Rows from block 3 of a small sound classifier, named by matrix and row number. Rows with one number belong to one channel. Each number is 50 + 12 x the weight over its row's rms, rounded and kept within 0 to 99. All counts start at 0.
After each channel's rows are labels from the 100 clips, of 14848, where the channel reaches its highest value: "peak in band" is the frequency band that holds the peak. Only what is clearly more common there than usual is listed. The data: short read English sentences (LibriTTS-R). In brackets: how many of the 100.
# convs1: 3x3 conv (model.blocks.3.convs.1.weight, 32x32x3x3, each kernel summed), inputs 0-31
# convs2: expand pointwise conv (model.blocks.3.convs.2.weight, 128x32x1x1, transposed), outputs 0-63

convs1.2:51 57 50 93 59 51 49 50 50 47 54 50 50 55 51 50 93 50 30 50 51 50 48 56 50 50 51 53 52 50 33 49
convs2.2:49 50 50 20 58 50 82 49 50 49 50 50 49 00 50 50 50 50 50 50 50 54 50 51 75 58 50 48 50 49 50 50 18 68 50 50 50 50 50 50 50 50 50 50 40 52 35 50 50 50 46 50 50 50 50 50 50 50 50 49 53 50 69 50
peak in band: 4000 to 8000 Hz (64)

convs1.13:50 47 49 03 54 25 51 43 50 56 39 51 50 50 49 50 28 50 58 50 50 50 53 45 50 50 22 51 40 51 61 47
convs2.13:50 49 47 49 68 50 46 48 50 50 53 50 50 54 50 50 50 07 50 46 51 51 50 50 48 52 49 50 50 17 50 54 50 50 50 50 50 50 54 50 50 50 50 62 50 44 48 50 50 60 55 50 50 50 50 50 50 50 50 52 48 50 51 50
peak in band: 0 to 250 Hz (40)

convs1.29:53 45 53 27 54 52 66 48 51 47 46 50 50 45 49 50 58 54 38 50 53 50 69 13 50 50 41 54 37 50 85 66
convs2.29:43 71 42 49 26 50 49 40 50 38 50 50 49 50 50 53 50 50 50 51 51 50 50 49 49 50 50 50 50 51 50 48 89 50 50 50 50 50 42 48 51 50 51 49 89 49 51 50 50 44 77 50 50 50 50 50 53 50 50 51 50 50 50 50
peak in band: 250 to 500 Hz (93)

convs1.20:48 73 50 64 57 76 50 44 50 53 56 50 50 58 71 50 41 50 44 50 50 50 49 48 50 50 99 50 44 50 48 48
convs2.20:47 50 49 50 53 50 39 33 60 51 42 50 49 50 50 48 50 01 50 48 49 52 58 50 53 61 50 37 50 51 50 50 79 53 67 50 50 50 50 49 49 50 56 51 41 26 49 50 50 49 50 47 50 49 50 50 00 50 56 52 50 49 06 48
peak in band: 500 to 1000 Hz (90)

convs1.4:50 73 50 55 69 54 50 48 50 48 69 50 50 71 56 50 63 50 72 50 50 50 50 47 50 50 97 50 54 50 53 49
convs2.4:45 53 27 50 29 50 37 49 50 47 20 50 54 37 50 57 50 45 50 49 48 53 50 51 48 50 50 47 50 50 50 57 52 46 50 50 50 50 51 62 56 50 52 36 74 79 24 50 50 47 51 50 50 61 50 50 52 50 47 00 50 53 54 50
peak in band: 500 to 1000 Hz (62); 250 to 500 Hz (36)

convs1.17:49 70 50 52 69 60 50 52 50 50 54 50 50 78 71 50 50 50 58 50 49 50 50 39 50 50 85 51 84 51 50 48
convs2.17:53 28 45 51 14 50 48 46 50 03 50 50 50 50 50 50 50 49 50 52 49 51 50 49 69 42 50 49 50 49 36 46 52 42 50 50 50 50 49 51 51 50 50 38 87 50 75 50 50 47 55 50 50 50 50 50 51 50 43 29 50 51 00 50
peak in band: 500 to 1000 Hz (89)

convs1.0:49 46 49 54 56 50 58 50 50 59 51 57 50 49 46 48 51 49 42 50 67 50 83 61 56 50 52 42 42 49 99 62
convs2.0:50 50 50 55 50 50 52 37 50 50 61 50 28 32 50 51 50 51 50 51 51 52 50 52 33 47 50 50 50 63 50 55 71 50 49 50 50 50 50 22 51 50 50 01 75 68 44 50 50 55 50 55 50 50 50 27 51 50 51 49 50 51 99 50
peak in band: 0 to 250 Hz (68); 250 to 500 Hz (26)

convs1.16:49 49 51 60 52 50 59 50 51 47 49 58 50 49 49 54 41 49 48 50 57 50 82 54 52 50 47 55 56 50 99 72
convs2.16:51 50 64 71 55 50 67 51 50 52 63 50 40 51 50 54 52 54 50 52 49 46 50 50 50 32 50 51 50 34 50 50 50 46 50 50 50 50 50 46 49 50 50 44 49 99 49 50 50 50 86 80 50 50 50 50 51 50 53 51 50 50 50 50
peak in band: 0 to 250 Hz (86)

convs1.18:63 46 57 54 47 50 61 54 61 59 51 54 50 39 47 53 18 51 54 50 61 50 79 59 50 50 34 51 52 44 78 76
convs2.18:58 51 50 52 46 50 49 51 50 88 58 50 52 48 50 50 50 48 50 49 49 49 50 50 52 54 51 49 50 51 50 49 49 60 46 50 50 50 50 55 69 50 50 55 55 53 50 50 50 66 55 51 50 51 50 50 99 50 53 54 51 49 44 50
peak in band: 0 to 250 Hz (99)

convs1.24:50 39 55 49 52 49 51 50 50 51 49 57 50 50 43 58 26 50 39 50 69 50 92 38 54 50 52 57 69 49 81 52
convs2.24:68 72 50 93 46 50 51 45 50 49 50 50 42 99 50 47 50 51 50 63 51 51 50 42 23 34 49 40 50 75 50 65 57 51 50 50 50 50 46 50 56 50 50 60 50 50 38 50 50 48 41 49 50 50 50 50 51 50 48 48 29 50 45 50
peak in band: 250 to 500 Hz (57)

convs1.25:50 80 51 56 62 56 50 54 50 50 76 50 50 67 65 50 70 50 50 50 51 50 51 40 50 50 91 52 61 50 48 51
convs2.25:38 34 46 55 31 50 17 49 47 55 55 50 53 46 50 00 50 47 50 53 50 46 50 52 93 50 54 52 50 48 50 49 50 52 50 50 50 50 54 66 61 50 48 34 51 45 52 50 50 52 45 50 50 50 50 50 48 50 70 46 47 50 49 50
peak in band: 500 to 1000 Hz (97)

convs1.28:47 68 51 85 61 66 50 53 50 51 75 48 50 80 60 50 58 50 51 50 49 50 46 42 50 50 72 47 65 50 35 48
convs2.28:51 35 50 40 49 50 47 13 53 46 43 50 89 51 50 60 50 49 50 34 51 62 50 48 48 08 50 43 50 53 49 49 55 46 50 50 50 51 78 50 50 96 50 49 85 41 48 50 50 48 52 50 50 50 50 50 50 50 50 50 51 53 40 49
peak in band: 500 to 1000 Hz (92)