config = dict(
    model='sound classifier',
    dataset='short read English sentences (LibriTTS-R)',
    train_examples=26041,
    noise_aug=0.002,
    time_shift_ms=50,
    n_mels=64,
    hop_length=320,
    input='log_mel',
    spec_augment=False,
    win_length=400,
    targets=['voice'],
    num_classes=2,
    arch='resnet_bottleneck',
    norm='batchnorm',
    hidden_act='silu',
    channel_attention='se',
    depths=[4, 4, 4, 4],
    kernel_size=3,
    stem='single',
    avg_pool_shortcut=False,
    widths=[128, 256, 512, 1024],
    label_smoothing=0.1,
    loss='cross_entropy',
    init='kaiming_normal',
    residual_init='none',
    optimizer='muon',
    muon_scale='match_rms_adamw',
    learning_rate=0.0024,
    momentum=0.85,
    nesterov=True,
    orthogonalizer='polar_express',
    adamw_lr_other_params=0.0022,
    l1_shrink=0.03,
    max_steps=6600,
    batch_size=512,
    epochs=129.8,
    lr_schedule='step',
    warmup_steps=330,
    weight_decay=0.4,
    adamw_weight_decay_other_params=0,
)
Rows from block 8 of a small sound classifier, named by matrix and row number. Rows with one number belong to one channel. Each number is 500 + 50 x the weight over its row's rms, rounded and kept within 0 to 999. All counts start at 0. Numbers have three digits each.
After each channel's rows are labels from the 100 clips, of 14848, where the channel reaches its highest value: "responds to" is what is common among them. Only what is clearly more common there than usual is listed. The data: short read English sentences (LibriTTS-R).
# convs1: 3x3 conv, stride 2 (model.blocks.8.convs.1.weight, 128x128x3x3, each kernel summed), inputs 0-127
# convs2: expand pointwise conv (model.blocks.8.convs.2.weight, 512x128x1x1, transposed), outputs 0-127

convs1.61:500443535416549521500342524529472513500548537499500499532500619500462446486500500500497617473500528505500500502500503495513500500484520521502498500520497471464501692515445500733578565556500501525432500523490659500500357500496512545500493453623488429520500500486500518455500441498441495500511561487454502506543521507500560486446498533520490517563591500414496494552500474461500496513501
convs2.61:461502501501508500490477476496501620500508529497524462498474499448500488506500503509500463446500488494459518503500488509500500500500477500499519486499503474499500496587512498520500500500500497462499468500500500502500500500500399427425510496451500516502494500500485520491500500500484470500502498500500501483500500687485506663500500515472500500327541500495502501513497394481500500526503
responds to: voice: male

convs1.80:500457431451533536500504492457518478500492629500500500547494490498489444480500500500482500486500629496500500507500500447504500500514533499497549500500500526639499501500427500649489544516501501472488500490526487500500693496500541494500580508505498497500500502469500502321500524500499426500503376703606496499442503542500553462596500501500494505516656500555503500476500493497588507500500
convs2.80:486537500484501500500501500500500500500496500499587500500521497505500372499500500500501499500499514500501497496500500481500500500500572500462480281500500500368500500516488501497500500500500500500509501525500500500500500500500656536472533503508497262499405500505500475531500500490500383500503500500500504501500500499500499498500500468502500500500501505500501490481575454500500445499502
responds to: voice: male

convs1.109:500489474471543461500521386492523407498457513500500500490499482505524480470500500500492365492500563524500502457500497468501500500481734413502486500498500511509498595497539500570530450524500499511487500492506484500501549501500486430500494485518520482498500491495500359527500526500489479500497487524487486500492461621500517466594500404498498630368519500645336500435500574637483499500500
convs2.109:598484501510511500500500506500501500500500497498499523500535501501500494500500500479500555502509511499512455495500501502501500500500656503511520488500500503497500500471493499500500500500500500497500500500500500493500500500500523501521500513544500617500488500500500508501500500500500505500466501500470500500500500500491500506500500423507500500500469497500503504504508455501500491442498
responds to: voice: female

convs1.58:500555561482454391500538486408569500504497563499500500560500466500537511486499501500579508544500551527500501499500501620496500501543460499501587500501500480568500491499567500659510467528500524503521500500633503500500313500500445498500561593528505513500500509384500502456500650501485630500504533655507510500386442599500562471622500500500507498505533500524497500493500476505531506500501
convs2.58:279493500501203500500500501500500500500435500500482500500511502504500491500500515500496553500499623500500506523500500502500500500500499500501498499500500500500500500578587616500500500500500500501498505499500500500500500500500590509470502455500499561500481500445504471500500500499500612500503500500497494500500500500477493438500500599498500500500343498501480499501488453500500492567500
responds to: voice: male

convs1.114:500419496336532604500535458373499450500488530500500500419511425509479523492500498500540506521500456433500496484500500446501500500491451504502575500499500516430500402499718500503489532541499499611619500515482506500500421500500552508500502505497537484500500501552500504379500519505490454500493470477296493500517506525500570563570500499500438532516539500554499500485500657455538501500500
convs2.114:689513501502513500500500500500500500500768501500548500500499495399500523500500516509510364499500496500500497395500500472500500500500580500469431479500500500448500500634478501440500500500500500500500516487500500498500500500500470503457500584522491501475352500509500500508500500499500375500484500500499500469500500500452500500500500670518500500500509498499498499438500500500496540499500
responds to: voice: female

convs1.17:500478638461470450500576502494499445500502441501500500411537516504585452523501500500498509433500375461500499536500500575511500500375544499502502500499500492615500503500584500499489519552500500400638500489408504500500520500500428491500436418472501496500500499627500496507500501501515442500512511523358498502513424430500485523355499500500427508506558500431504500694500574434563502500500
convs2.17:486594501500501500500499500500498500500464499500500500500452505557500561500500501500490572502495342500500849503500500499500500500499146500408570493500500500540500500496538568488500500499500500499504508488500500480500500500500494482499485490578500479500405500503500486507500500514500423500511500500453496493500500499457500493500500500493500500500687502507545491517499422499493371502501
responds to: voice: female

convs1.9:500550503511491397500490544568492559500498671521500499542500490493513502479501500500496476475500636504500497497500500492495500500507603593498521500419500598552502497371507500482511474530498508513498500499484432500481569499499596551500534535481496533399500499560500563443500489500516403500493672564508437443613481511500496542478475625411527484564563500522667471572500512575526515493500
convs2.9:475503501500475496507383500500500505500500500439499447494500495500500498505500499597500506500500487500465498501500500478500500500500464500529455488500495454500500499500500499550500500483500502500500499500500500500500500500500658609504507490498501497500500500499500465500500500500497500500500500500487497493500500498500500500500500500503500500622426504500502491500494498504500496453336
responds to: voice: male

convs1.31:500447390769515453500505493559488542500488493499500500549500500498411419501500500500510531493500530512500499506500500520512500502645534498510538500500500514422500514502483500799517467479500498453613500498541510500500500500500532491500494418466497431500500496523500494491500562500499450500500325483530496500491498495500512495459500500500507512499469500553492500465500529576514495500500
convs2.31:624786497531839500500499500500500500500426500500514500500499499353500494500500500532511314500500602500500649501500500453507500500500642500488585783500500500501500500500499500500500500500500500507499501499500500498500500500500519684490536500692500498501494500498500500501500500493500504500495500500486505501500500498508497530500500481502500500500520501497499499616498489500500514511498
responds to: voice: female