From a checkpoint of a small sound classifier.
Model: log mel input, arch resnet_bottleneck, norm batchnorm, activation silu, depths [4, 4, 4, 4], widths [128, 256, 512, 1024].
Training: muon at rate 0.0024, 6600 steps, batches of 512, held-out accuracy 97%.
Rows from block 7 of a small sound classifier, named by matrix and row number. Rows with one number belong to one channel. Each number is 128 + 24 x the weight over its row's rms, rounded and kept within 0 to 255. All counts start at 0. Numbers have three digits each. After the name is the row's rms in percent of the matrix's.
After each channel's rows are labels from the 100 clips, of 14848, where the channel reaches its highest value: "top examples" is what is common among them. Only what is clearly more common there than usual is listed. The data: short read English sentences (LibriTTS-R).
# convs1: 3x3 conv (model.blocks.7.convs.1.weight, 64x64x3x3, each kernel summed), inputs 0-63
# convs2: expand pointwise conv (model.blocks.7.convs.2.weight, 256x64x1x1, transposed), outputs 0-85

convs1.1 105:118091128090115135126144122124141128131180087128127109093145130148114128122125128121126128135128029128128087159128149118128128128112156128130129136138087091157127117144120128118116098128113049
convs2.1 099:130130129127128129077145130139163128108128098128128109129128128141145131019128128129127128126123128127104113069130128128129203157122126126151121164129130183128145128129127128128137151135255131127130128137131128127127127132128129099128128128128121125128128127
top examples: voice: female

convs1.13 108:141069128113119144130116113104154128124138147128128099109128129079091128116126128129126128117128072118141124118136144096123128127131124128113128117125086088130112141095102127064106102123105035
convs2.13 082:128121123128128129132119128125184116044129142129128121126140127226096127111075118136120110128127147119126126150129131118124146184137105126122128124126130126128115148128128127128137128123061083124169144128109128102186129080127131127135129128128138127126129135
top examples: voice: female

convs1.55 101:127161128181118139128132153136118128138141147128128163197164150162131128125128128132130128124128146133133124133127135112130128128147106128154131127128181220183134119099126128104127140128193124
convs2.55 104:129101114128128128073071128212193126128128151128129130114067128126104127146058118037144119126128118100128121120127128131128132129126123133125130124128127211134126167128130128128119128132119139006128122126117128131137129128128128129097128128128146128129127128
top examples: voice: male

convs1.9 118:183152128158144158134181160145120128128127145128128142116132140167147128173128128130129128126128158159122148124128125155133127128124129128132128139128156156151167177153126128144122167128188212
convs2.9 127:113122127125127129121135128121111118135132075128128150125136128132052115145141128124128128128092129135129208132120128127128099144147120123133008142127132128129128128125121130128136128150128108131159132128128162131134133129128102120128122128128128127128116127
top examples: voice: male

convs1.61 120:121077128099115124126108102121093128123116174128127092052135133110122128118128128128115128121128120117133120117129136125122128129140120128119128125127023048142119129124124128130122121128081115
convs2.61 137:128128131124128128144253135127107128030128110128128121127121128138130127123127128238127122128132154133255126124128134129127188128126119100130130127129128124128129129103151147128141128123127143009131126127130129126128128128128131128129127128128133133128143128
top examples: voice: female

convs1.25 112:092121130064123118126103108106144128117124131128129124101141127090119128110126128131118128122128076101131073148132149094127128128132138128130128079128100085131129085143135128114122124128059052
convs2.25 131:125136145132128128082192128142116128148128123123128128128123128130163136128128129130128125128128102129138122167129165128128164128137153128151139132146128127127126128125156127128104128129127128128129137107128127152128127127128128112124140128126130128127130126
top examples: voice: female

convs1.20 083:174181128128171131134170143125144128136114148128128101188150139125163128135128128122129128111128172141146175168131130122129128128173120128146129160127149125166144093152140128172162153128162170
convs2.20 076:084147123127128128126128128115038065047128142128126133126204025113135189066238129108141137134114123128128114129131136128053123122132130128121159129128128123128021127131128126124125128140129128135136131133128080139130131125128168131136118128036128128200101131
top examples: voice: male

convs1.22 096:153152128229166132116191152139125128138142104128128138174199139156131128124128128138121128128128150144127144140128122134143127127116119128105128168127136136127121169115155128150145125128140077
convs2.22 089:129123127192125129196134128202120127129129127128128127145147128133130120128127134130122126128123150103117154124128125124134126120128112126115183103128130121116202137129128132128131128125131235126150111172120187030128128130182110094133131128128242143119132130
top examples: voice: male

convs1.56 092:151124128177171124141085169136122128154099157128128195175177134138136128157128128137129128130128189125144145153128128124129126128157144128132128165129114128145138126121135128176143132128164187
convs2.56 100:128147166128128128128066128128135126122128116129128123122108128201122133127101203128128069128124121125132125176128127138128116128129000124120094032128129128128128127129124128128139128114132135129136119131129117068125128132127126112131128128128126129128170127
top examples: voice: male

convs1.29 100:173147128129130172135155132154161128126136136128128109097117139126123128111127128121130128167128162185125123182126133152143128128127141128159128133130166091125137155174143128212154144128176099
convs2.29 080:129128218130127130120150128125085127119127130134125105148253128128097173122156122132128132128127118120118099102124130160128109121128135130129119094123129142132121095128131128128126128130191110125131125128132131134128128135131156135133131128126128125126126132
top examples: voice: male

convs1.7 078:188221128148177147138169134153104128139154119128128171147140120161117128157127128130128128138128156156141132126129139116141129128149124128134129146128158139150126143123145128173143134128161196
convs2.7 083:128040129124138127117127127114117128072128127128127112123128128123105139093134125118130131128124113129127132116087128136128124130128092130126118129114126128129126126120137118124146129057119121161135132127127129102134102132129139155139107128125109129127127129
top examples: voice: male

convs1.19 099:149171128203158149127208174097125128130154102128128141167130122133133128103128128132129128146128153115119107145129158105113129143156124128136128142128108106126140204108122128163131157128129115
convs2.19 104:129129177120119126065127128096090087128127118129124135156129128126128117117180149129140129132083124136049150057127138167128053120124104128157126139134126127128131133128075125128132128130132129000128127129129140130135128132128126128121139128126132127128127212
top examples: voice: male

convs1.53 080:121104128190122162149148165196153128173125162128135124079177131140148128131129128127129128147128161139132149151127126128133129128122146128131129136128156100135184174160116128185135119128106118
convs2.53 068:126128120201124118134127129108138128131128128143116122128151128080094131150129166126130128128111215127129128126128128128128113101103141128126126123123135128127126062128095133121148136132000121133115158132128129125071134132128136128141135128121124126114121141
top examples: voice: male

convs1.33 098:121138128139123148133153118181127128139133105128128125021105137120096128126130128125128128139128197186113141175129139142115129128151115128150130137131123102121128156144149128117124136129152072
convs2.33 166:104147129125128128131107128119106128255128128128128128128251128139145132122127098128129126131190121128127116121141128125128134069127101129140121123132128180128121128128131128128121128150089165134130119127128114135115128128125140117122186128128130133128126130
top examples: voice: male

convs1.60 088:202148128141147158128147129148124128161130134128128119143133137155122128143128128138128128124128172166137126157127129127133129128159182128134128149127131132241162122147133128132159139128159161
convs2.60 080:127079135137150126153134125154122106126119141127135126153119133129132165135129012062050152130108117125118128025126096095130117126156212129134141105129117128114159128103130137128137127025105129151127127127129123128128122127064110138128118128128130121110127127
top examples: voice: male

convs1.62 114:160117128115126127138151141140126128138130123128128125062188144143126128135127128129125128109128125135129167141128125131143128128124167128133128158128150162099136167130136128168121207128206183
convs2.62 106:134121128128129127119104128106123128127128125141130122143124128127098057196125077097128129128213127128128128008119128080128093000129138128119070113131123131127122128129125126128131128169113118032117123134129128130128130151128103128116128128128126124123126125
top examples: voice: male

convs1.51 111:155180128139143137128197125169142128135124116128128119199140129170144128138128128132128128130128185141119135129128126142150128128163131128145130142127156146141135173130141128136128117128202188
convs2.51 099:127101204120128128128129128158125126123127255128128128112132128018100128063121138111127128128129130129122125132129180129123126130135129129067135125141124123114124131128128128128121128094143128098138127130128113113164128145156151131142128128128130131128125129
top examples: voice: male