Rows from block 12 of a small sound classifier, named by matrix and row number. Rows with one number belong to one channel. Each number is 50 + 15 x the weight over its row's rms, rounded and kept within 0 to 99. All counts start at 0.
After each channel's rows are labels from the 100 clips, of 14848, where the channel reaches its highest value: "top examples" is what is common among them. Only what is clearly more common there than usual is listed. The data: short read English sentences (LibriTTS-R).
# convs1: 3x3 conv, stride 2 (model.blocks.12.convs.1.weight, 256x256x3x3, each kernel summed), inputs 0-127
# convs2: expand pointwise conv (model.blocks.12.convs.2.weight, 1024x256x1x1, transposed), outputs 0-113

convs1.185:49 50 34 46 19 50 49 50 47 68 50 73 65 57 36 51 51 50 60 35 50 97 50 45 50 53 49 69 50 50 41 51 44 60 00 59 54 69 67 46 55 44 48 50 49 50 41 33 62 42 40 97 84 54 50 57 58 91 50 26 49 74 55 40 57 45 50 66 55 51 50 65 67 50 57 09 47 50 50 34 62 56 65 46 51 55 46 50 99 49 50 81 76 50 51 39 50 55 50 57 52 83 53 49 50 24 37 50 47 50 46 50 50 99 50 54 57 52 58 49 50 50 72 50 44 24 19 73
convs2.185:57 99 58 47 50 49 99 38 49 51 50 59 46 59 39 52 45 50 41 50 51 50 47 49 50 48 49 49 37 41 50 47 00 47 56 48 44 70 51 50 51 50 50 50 50 50 50 50 50 50 39 47 50 50 50 99 37 49 50 50 50 50 06 44 50 50 50 50 47 50 39 31 25 40 50 50 22 28 50 27 50 44 50 25 50 50 49 54 50 51 50 50 49 50 50 50 50 55 49 50 51 50 50 50 47 55 45 50 52 50 50 50 56 43
top examples: voice: female

convs1.99:47 49 40 23 74 52 51 51 47 34 51 52 49 48 88 47 55 57 48 59 50 48 63 52 51 59 44 88 50 99 70 54 44 60 07 62 44 49 51 72 56 45 67 51 53 57 62 44 51 51 60 00 49 49 50 54 63 39 62 52 60 49 48 45 51 57 55 74 41 50 49 42 51 57 57 65 47 50 54 60 33 58 79 48 55 92 47 55 40 47 81 47 52 69 60 63 59 75 41 68 49 52 54 40 49 55 41 56 50 52 31 50 70 99 64 31 40 53 50 50 50 53 48 55 51 44 29 27
convs2.99:45 50 53 50 26 50 50 51 50 48 50 25 00 48 47 43 53 51 99 50 35 39 81 50 50 50 50 48 53 00 32 64 50 51 56 47 44 44 60 19 26 50 50 43 50 54 50 50 50 50 51 52 50 35 50 49 49 54 50 53 53 11 50 50 49 50 50 60 99 61 43 50 49 06 50 49 50 69 50 50 50 52 50 50 50 51 50 49 51 50 52 49 50 99 50 53 54 52 60 50 50 51 50 50 32 85 50 50 51 51 50 53 50 51
top examples: voice: male

convs1.41:50 50 35 35 45 50 49 50 67 39 50 53 30 39 54 50 53 50 48 38 50 40 62 53 50 45 50 34 51 41 48 49 52 47 70 49 50 14 47 44 52 47 54 50 54 50 52 45 51 52 50 39 50 35 50 55 52 84 51 44 50 45 52 27 52 51 50 00 52 46 50 57 37 50 32 84 49 51 51 32 62 63 55 52 53 49 08 50 42 55 23 72 68 50 22 23 50 62 50 00 50 70 50 50 50 32 78 50 53 50 50 50 64 35 49 42 39 50 49 52 50 50 53 51 50 80 68 81
convs2.41:59 51 52 50 42 51 48 51 50 30 48 49 40 50 52 50 50 50 02 50 65 35 77 54 50 50 50 47 51 99 60 40 48 99 50 50 83 99 49 18 50 48 50 50 56 50 50 50 54 50 53 49 50 47 49 51 50 52 50 00 50 50 35 50 51 50 60 48 52 50 60 50 50 50 50 50 53 50 50 50 50 41 47 69 50 50 49 49 49 50 50 50 50 50 50 52 53 49 59 99 50 50 50 50 51 49 49 50 53 50 50 54 50 51
top examples: voice: female

convs1.123:45 50 56 78 79 51 52 50 72 77 50 72 28 50 54 47 55 50 42 67 50 49 36 48 50 37 54 91 50 67 41 51 33 40 26 46 53 47 58 35 53 66 00 51 59 50 65 48 50 48 58 49 35 14 50 49 03 29 53 36 41 56 53 30 53 53 55 39 58 50 49 59 50 49 52 60 59 50 50 58 36 45 24 44 52 50 52 50 87 54 34 58 59 56 21 56 50 16 49 82 50 34 51 50 51 64 48 58 52 46 50 54 54 70 60 58 51 50 47 49 50 59 53 48 44 55 40 16
convs2.123:69 54 38 50 50 50 57 36 50 50 50 50 45 60 99 52 52 51 35 50 50 34 62 50 50 50 49 51 48 44 46 64 44 39 50 47 51 50 47 45 50 50 50 47 50 50 50 50 50 50 39 50 50 52 50 55 51 50 50 51 51 35 57 50 04 50 50 50 99 50 50 50 50 60 47 52 00 15 50 50 50 50 50 91 50 47 48 50 48 49 50 56 50 23 49 50 49 49 00 50 52 50 50 49 51 51 50 50 48 57 50 50 51 44
top examples: voice: male

convs1.51:45 49 60 81 37 56 38 50 39 74 48 13 51 38 42 60 42 50 47 15 50 67 52 36 55 72 49 33 50 77 21 46 81 55 95 56 42 52 44 45 36 57 59 50 29 48 32 42 55 50 42 62 46 53 48 21 45 34 61 51 53 72 62 12 46 52 42 92 41 52 47 67 53 55 15 51 44 50 50 60 14 62 51 50 51 49 43 50 23 55 39 62 57 49 17 38 50 45 50 15 53 49 56 53 53 41 62 54 39 63 43 59 50 55 50 50 52 38 55 53 50 46 05 57 58 99 36 17
convs2.51:50 99 50 50 52 50 20 52 50 50 50 52 50 50 43 50 48 50 50 50 50 50 53 50 50 50 54 50 50 99 63 99 50 65 50 52 49 50 32 35 50 32 50 43 50 50 50 50 63 46 49 50 50 26 48 50 50 66 50 52 49 50 55 50 55 50 50 52 50 50 49 50 57 42 39 50 00 42 50 50 50 44 50 35 45 50 50 50 44 79 47 51 50 50 50 50 49 44 73 46 48 50 50 50 50 51 50 50 50 51 49 66 46 48
top examples: voice: female

convs1.70:52 50 52 63 45 50 67 50 74 18 50 54 37 49 46 47 45 50 46 58 50 46 18 49 50 47 50 54 50 57 61 50 58 51 88 99 50 53 48 54 75 21 99 50 45 50 53 51 53 53 51 07 32 57 51 54 75 57 49 51 48 31 52 40 50 47 50 34 39 50 53 66 52 50 48 47 51 50 50 19 55 38 59 52 49 56 60 50 48 48 61 60 50 51 50 36 50 45 50 56 47 59 49 50 50 53 60 50 53 50 50 50 46 81 50 38 45 50 52 41 50 50 48 50 46 25 51 61
convs2.70:48 50 42 50 50 50 52 50 50 50 49 41 71 45 42 50 48 52 99 49 48 34 77 56 50 50 50 51 45 49 57 36 53 11 50 49 49 44 44 50 50 43 50 19 48 50 51 50 50 50 76 50 63 50 50 60 50 33 50 48 50 57 54 49 82 50 50 50 99 51 52 50 50 57 50 51 50 62 50 55 50 40 58 50 51 49 50 50 51 50 50 50 50 64 50 49 50 66 46 47 50 50 50 50 29 76 48 50 51 50 50 50 47 55
top examples: voice: male

convs1.36:50 50 99 53 44 50 40 50 40 67 49 54 65 51 79 47 55 51 62 85 50 52 69 51 50 54 51 40 50 45 39 50 36 57 00 67 50 38 58 46 60 64 24 50 66 50 55 49 49 51 50 09 52 28 50 45 61 52 50 58 51 57 53 61 50 50 51 58 48 52 50 69 51 50 67 36 51 50 50 61 42 69 93 52 49 50 50 51 81 54 39 43 57 50 99 77 50 65 50 67 54 54 51 50 50 32 33 50 55 50 53 50 74 59 50 47 68 54 55 51 50 50 64 50 51 63 53 95
convs2.36:50 50 35 50 00 50 41 46 50 55 44 51 50 49 32 50 50 47 47 50 47 59 52 37 49 50 50 50 12 39 50 43 50 38 43 48 45 49 33 55 50 51 50 55 50 50 50 50 58 50 52 50 50 50 50 00 50 24 50 69 49 50 44 50 29 50 50 43 51 50 50 44 73 37 50 50 63 53 50 50 50 35 50 37 50 30 49 50 50 50 50 59 50 46 50 43 50 66 50 50 50 50 50 50 47 24 51 50 50 50 48 48 64 44
top examples: voice: female

convs1.112:46 50 47 72 59 59 50 48 65 20 56 38 52 42 38 45 50 50 30 49 53 54 54 37 50 46 44 42 51 39 40 37 40 47 99 80 50 48 51 39 51 63 52 55 68 50 65 47 45 57 55 06 35 87 50 46 60 15 64 43 37 52 48 54 50 57 57 48 58 56 51 53 54 47 33 19 51 50 48 48 56 41 76 56 46 52 50 57 62 38 20 96 51 59 00 00 50 99 51 46 32 59 60 48 54 55 46 49 31 52 46 58 67 56 61 48 44 48 41 41 50 69 45 52 52 13 45 60
convs2.112:50 50 52 50 50 50 41 49 50 60 56 50 50 49 36 50 46 34 48 52 54 51 42 88 50 50 50 50 42 42 50 99 50 51 46 50 55 73 75 06 50 38 50 50 48 45 37 50 50 50 50 50 50 39 49 46 50 07 50 99 50 37 50 50 39 50 45 50 14 50 58 49 50 50 41 50 60 51 50 50 50 50 50 13 50 51 48 50 50 84 50 48 50 47 50 50 49 51 29 50 69 50 50 53 99 64 49 45 49 50 48 50 50 45
top examples: voice: male

convs1.143:51 49 58 20 20 58 48 50 58 70 51 59 51 33 38 42 44 46 50 82 50 69 27 42 50 67 50 97 51 37 47 50 85 58 17 97 30 48 52 50 56 85 39 50 51 50 49 44 61 57 36 35 59 34 49 59 29 58 49 66 44 29 47 99 54 54 35 74 47 59 49 19 81 50 38 08 48 51 50 99 64 51 50 47 48 58 39 50 60 45 40 54 56 56 62 52 49 30 48 32 56 45 47 53 50 52 87 49 69 48 46 35 63 72 46 41 54 50 46 43 50 50 68 49 41 56 45 21
convs2.143:75 99 50 44 52 50 13 50 50 37 49 62 98 58 69 51 49 63 00 50 43 56 99 15 50 50 50 50 48 48 62 99 50 50 54 52 80 50 50 51 50 50 50 49 43 52 50 45 47 50 37 57 50 50 50 49 49 51 50 50 47 26 60 50 45 50 50 50 99 50 72 50 50 90 52 50 70 36 50 50 50 40 50 99 50 50 50 50 49 49 50 53 50 50 50 50 60 40 65 73 37 50 47 50 47 68 48 50 50 46 65 87 78 40
top examples: voice: female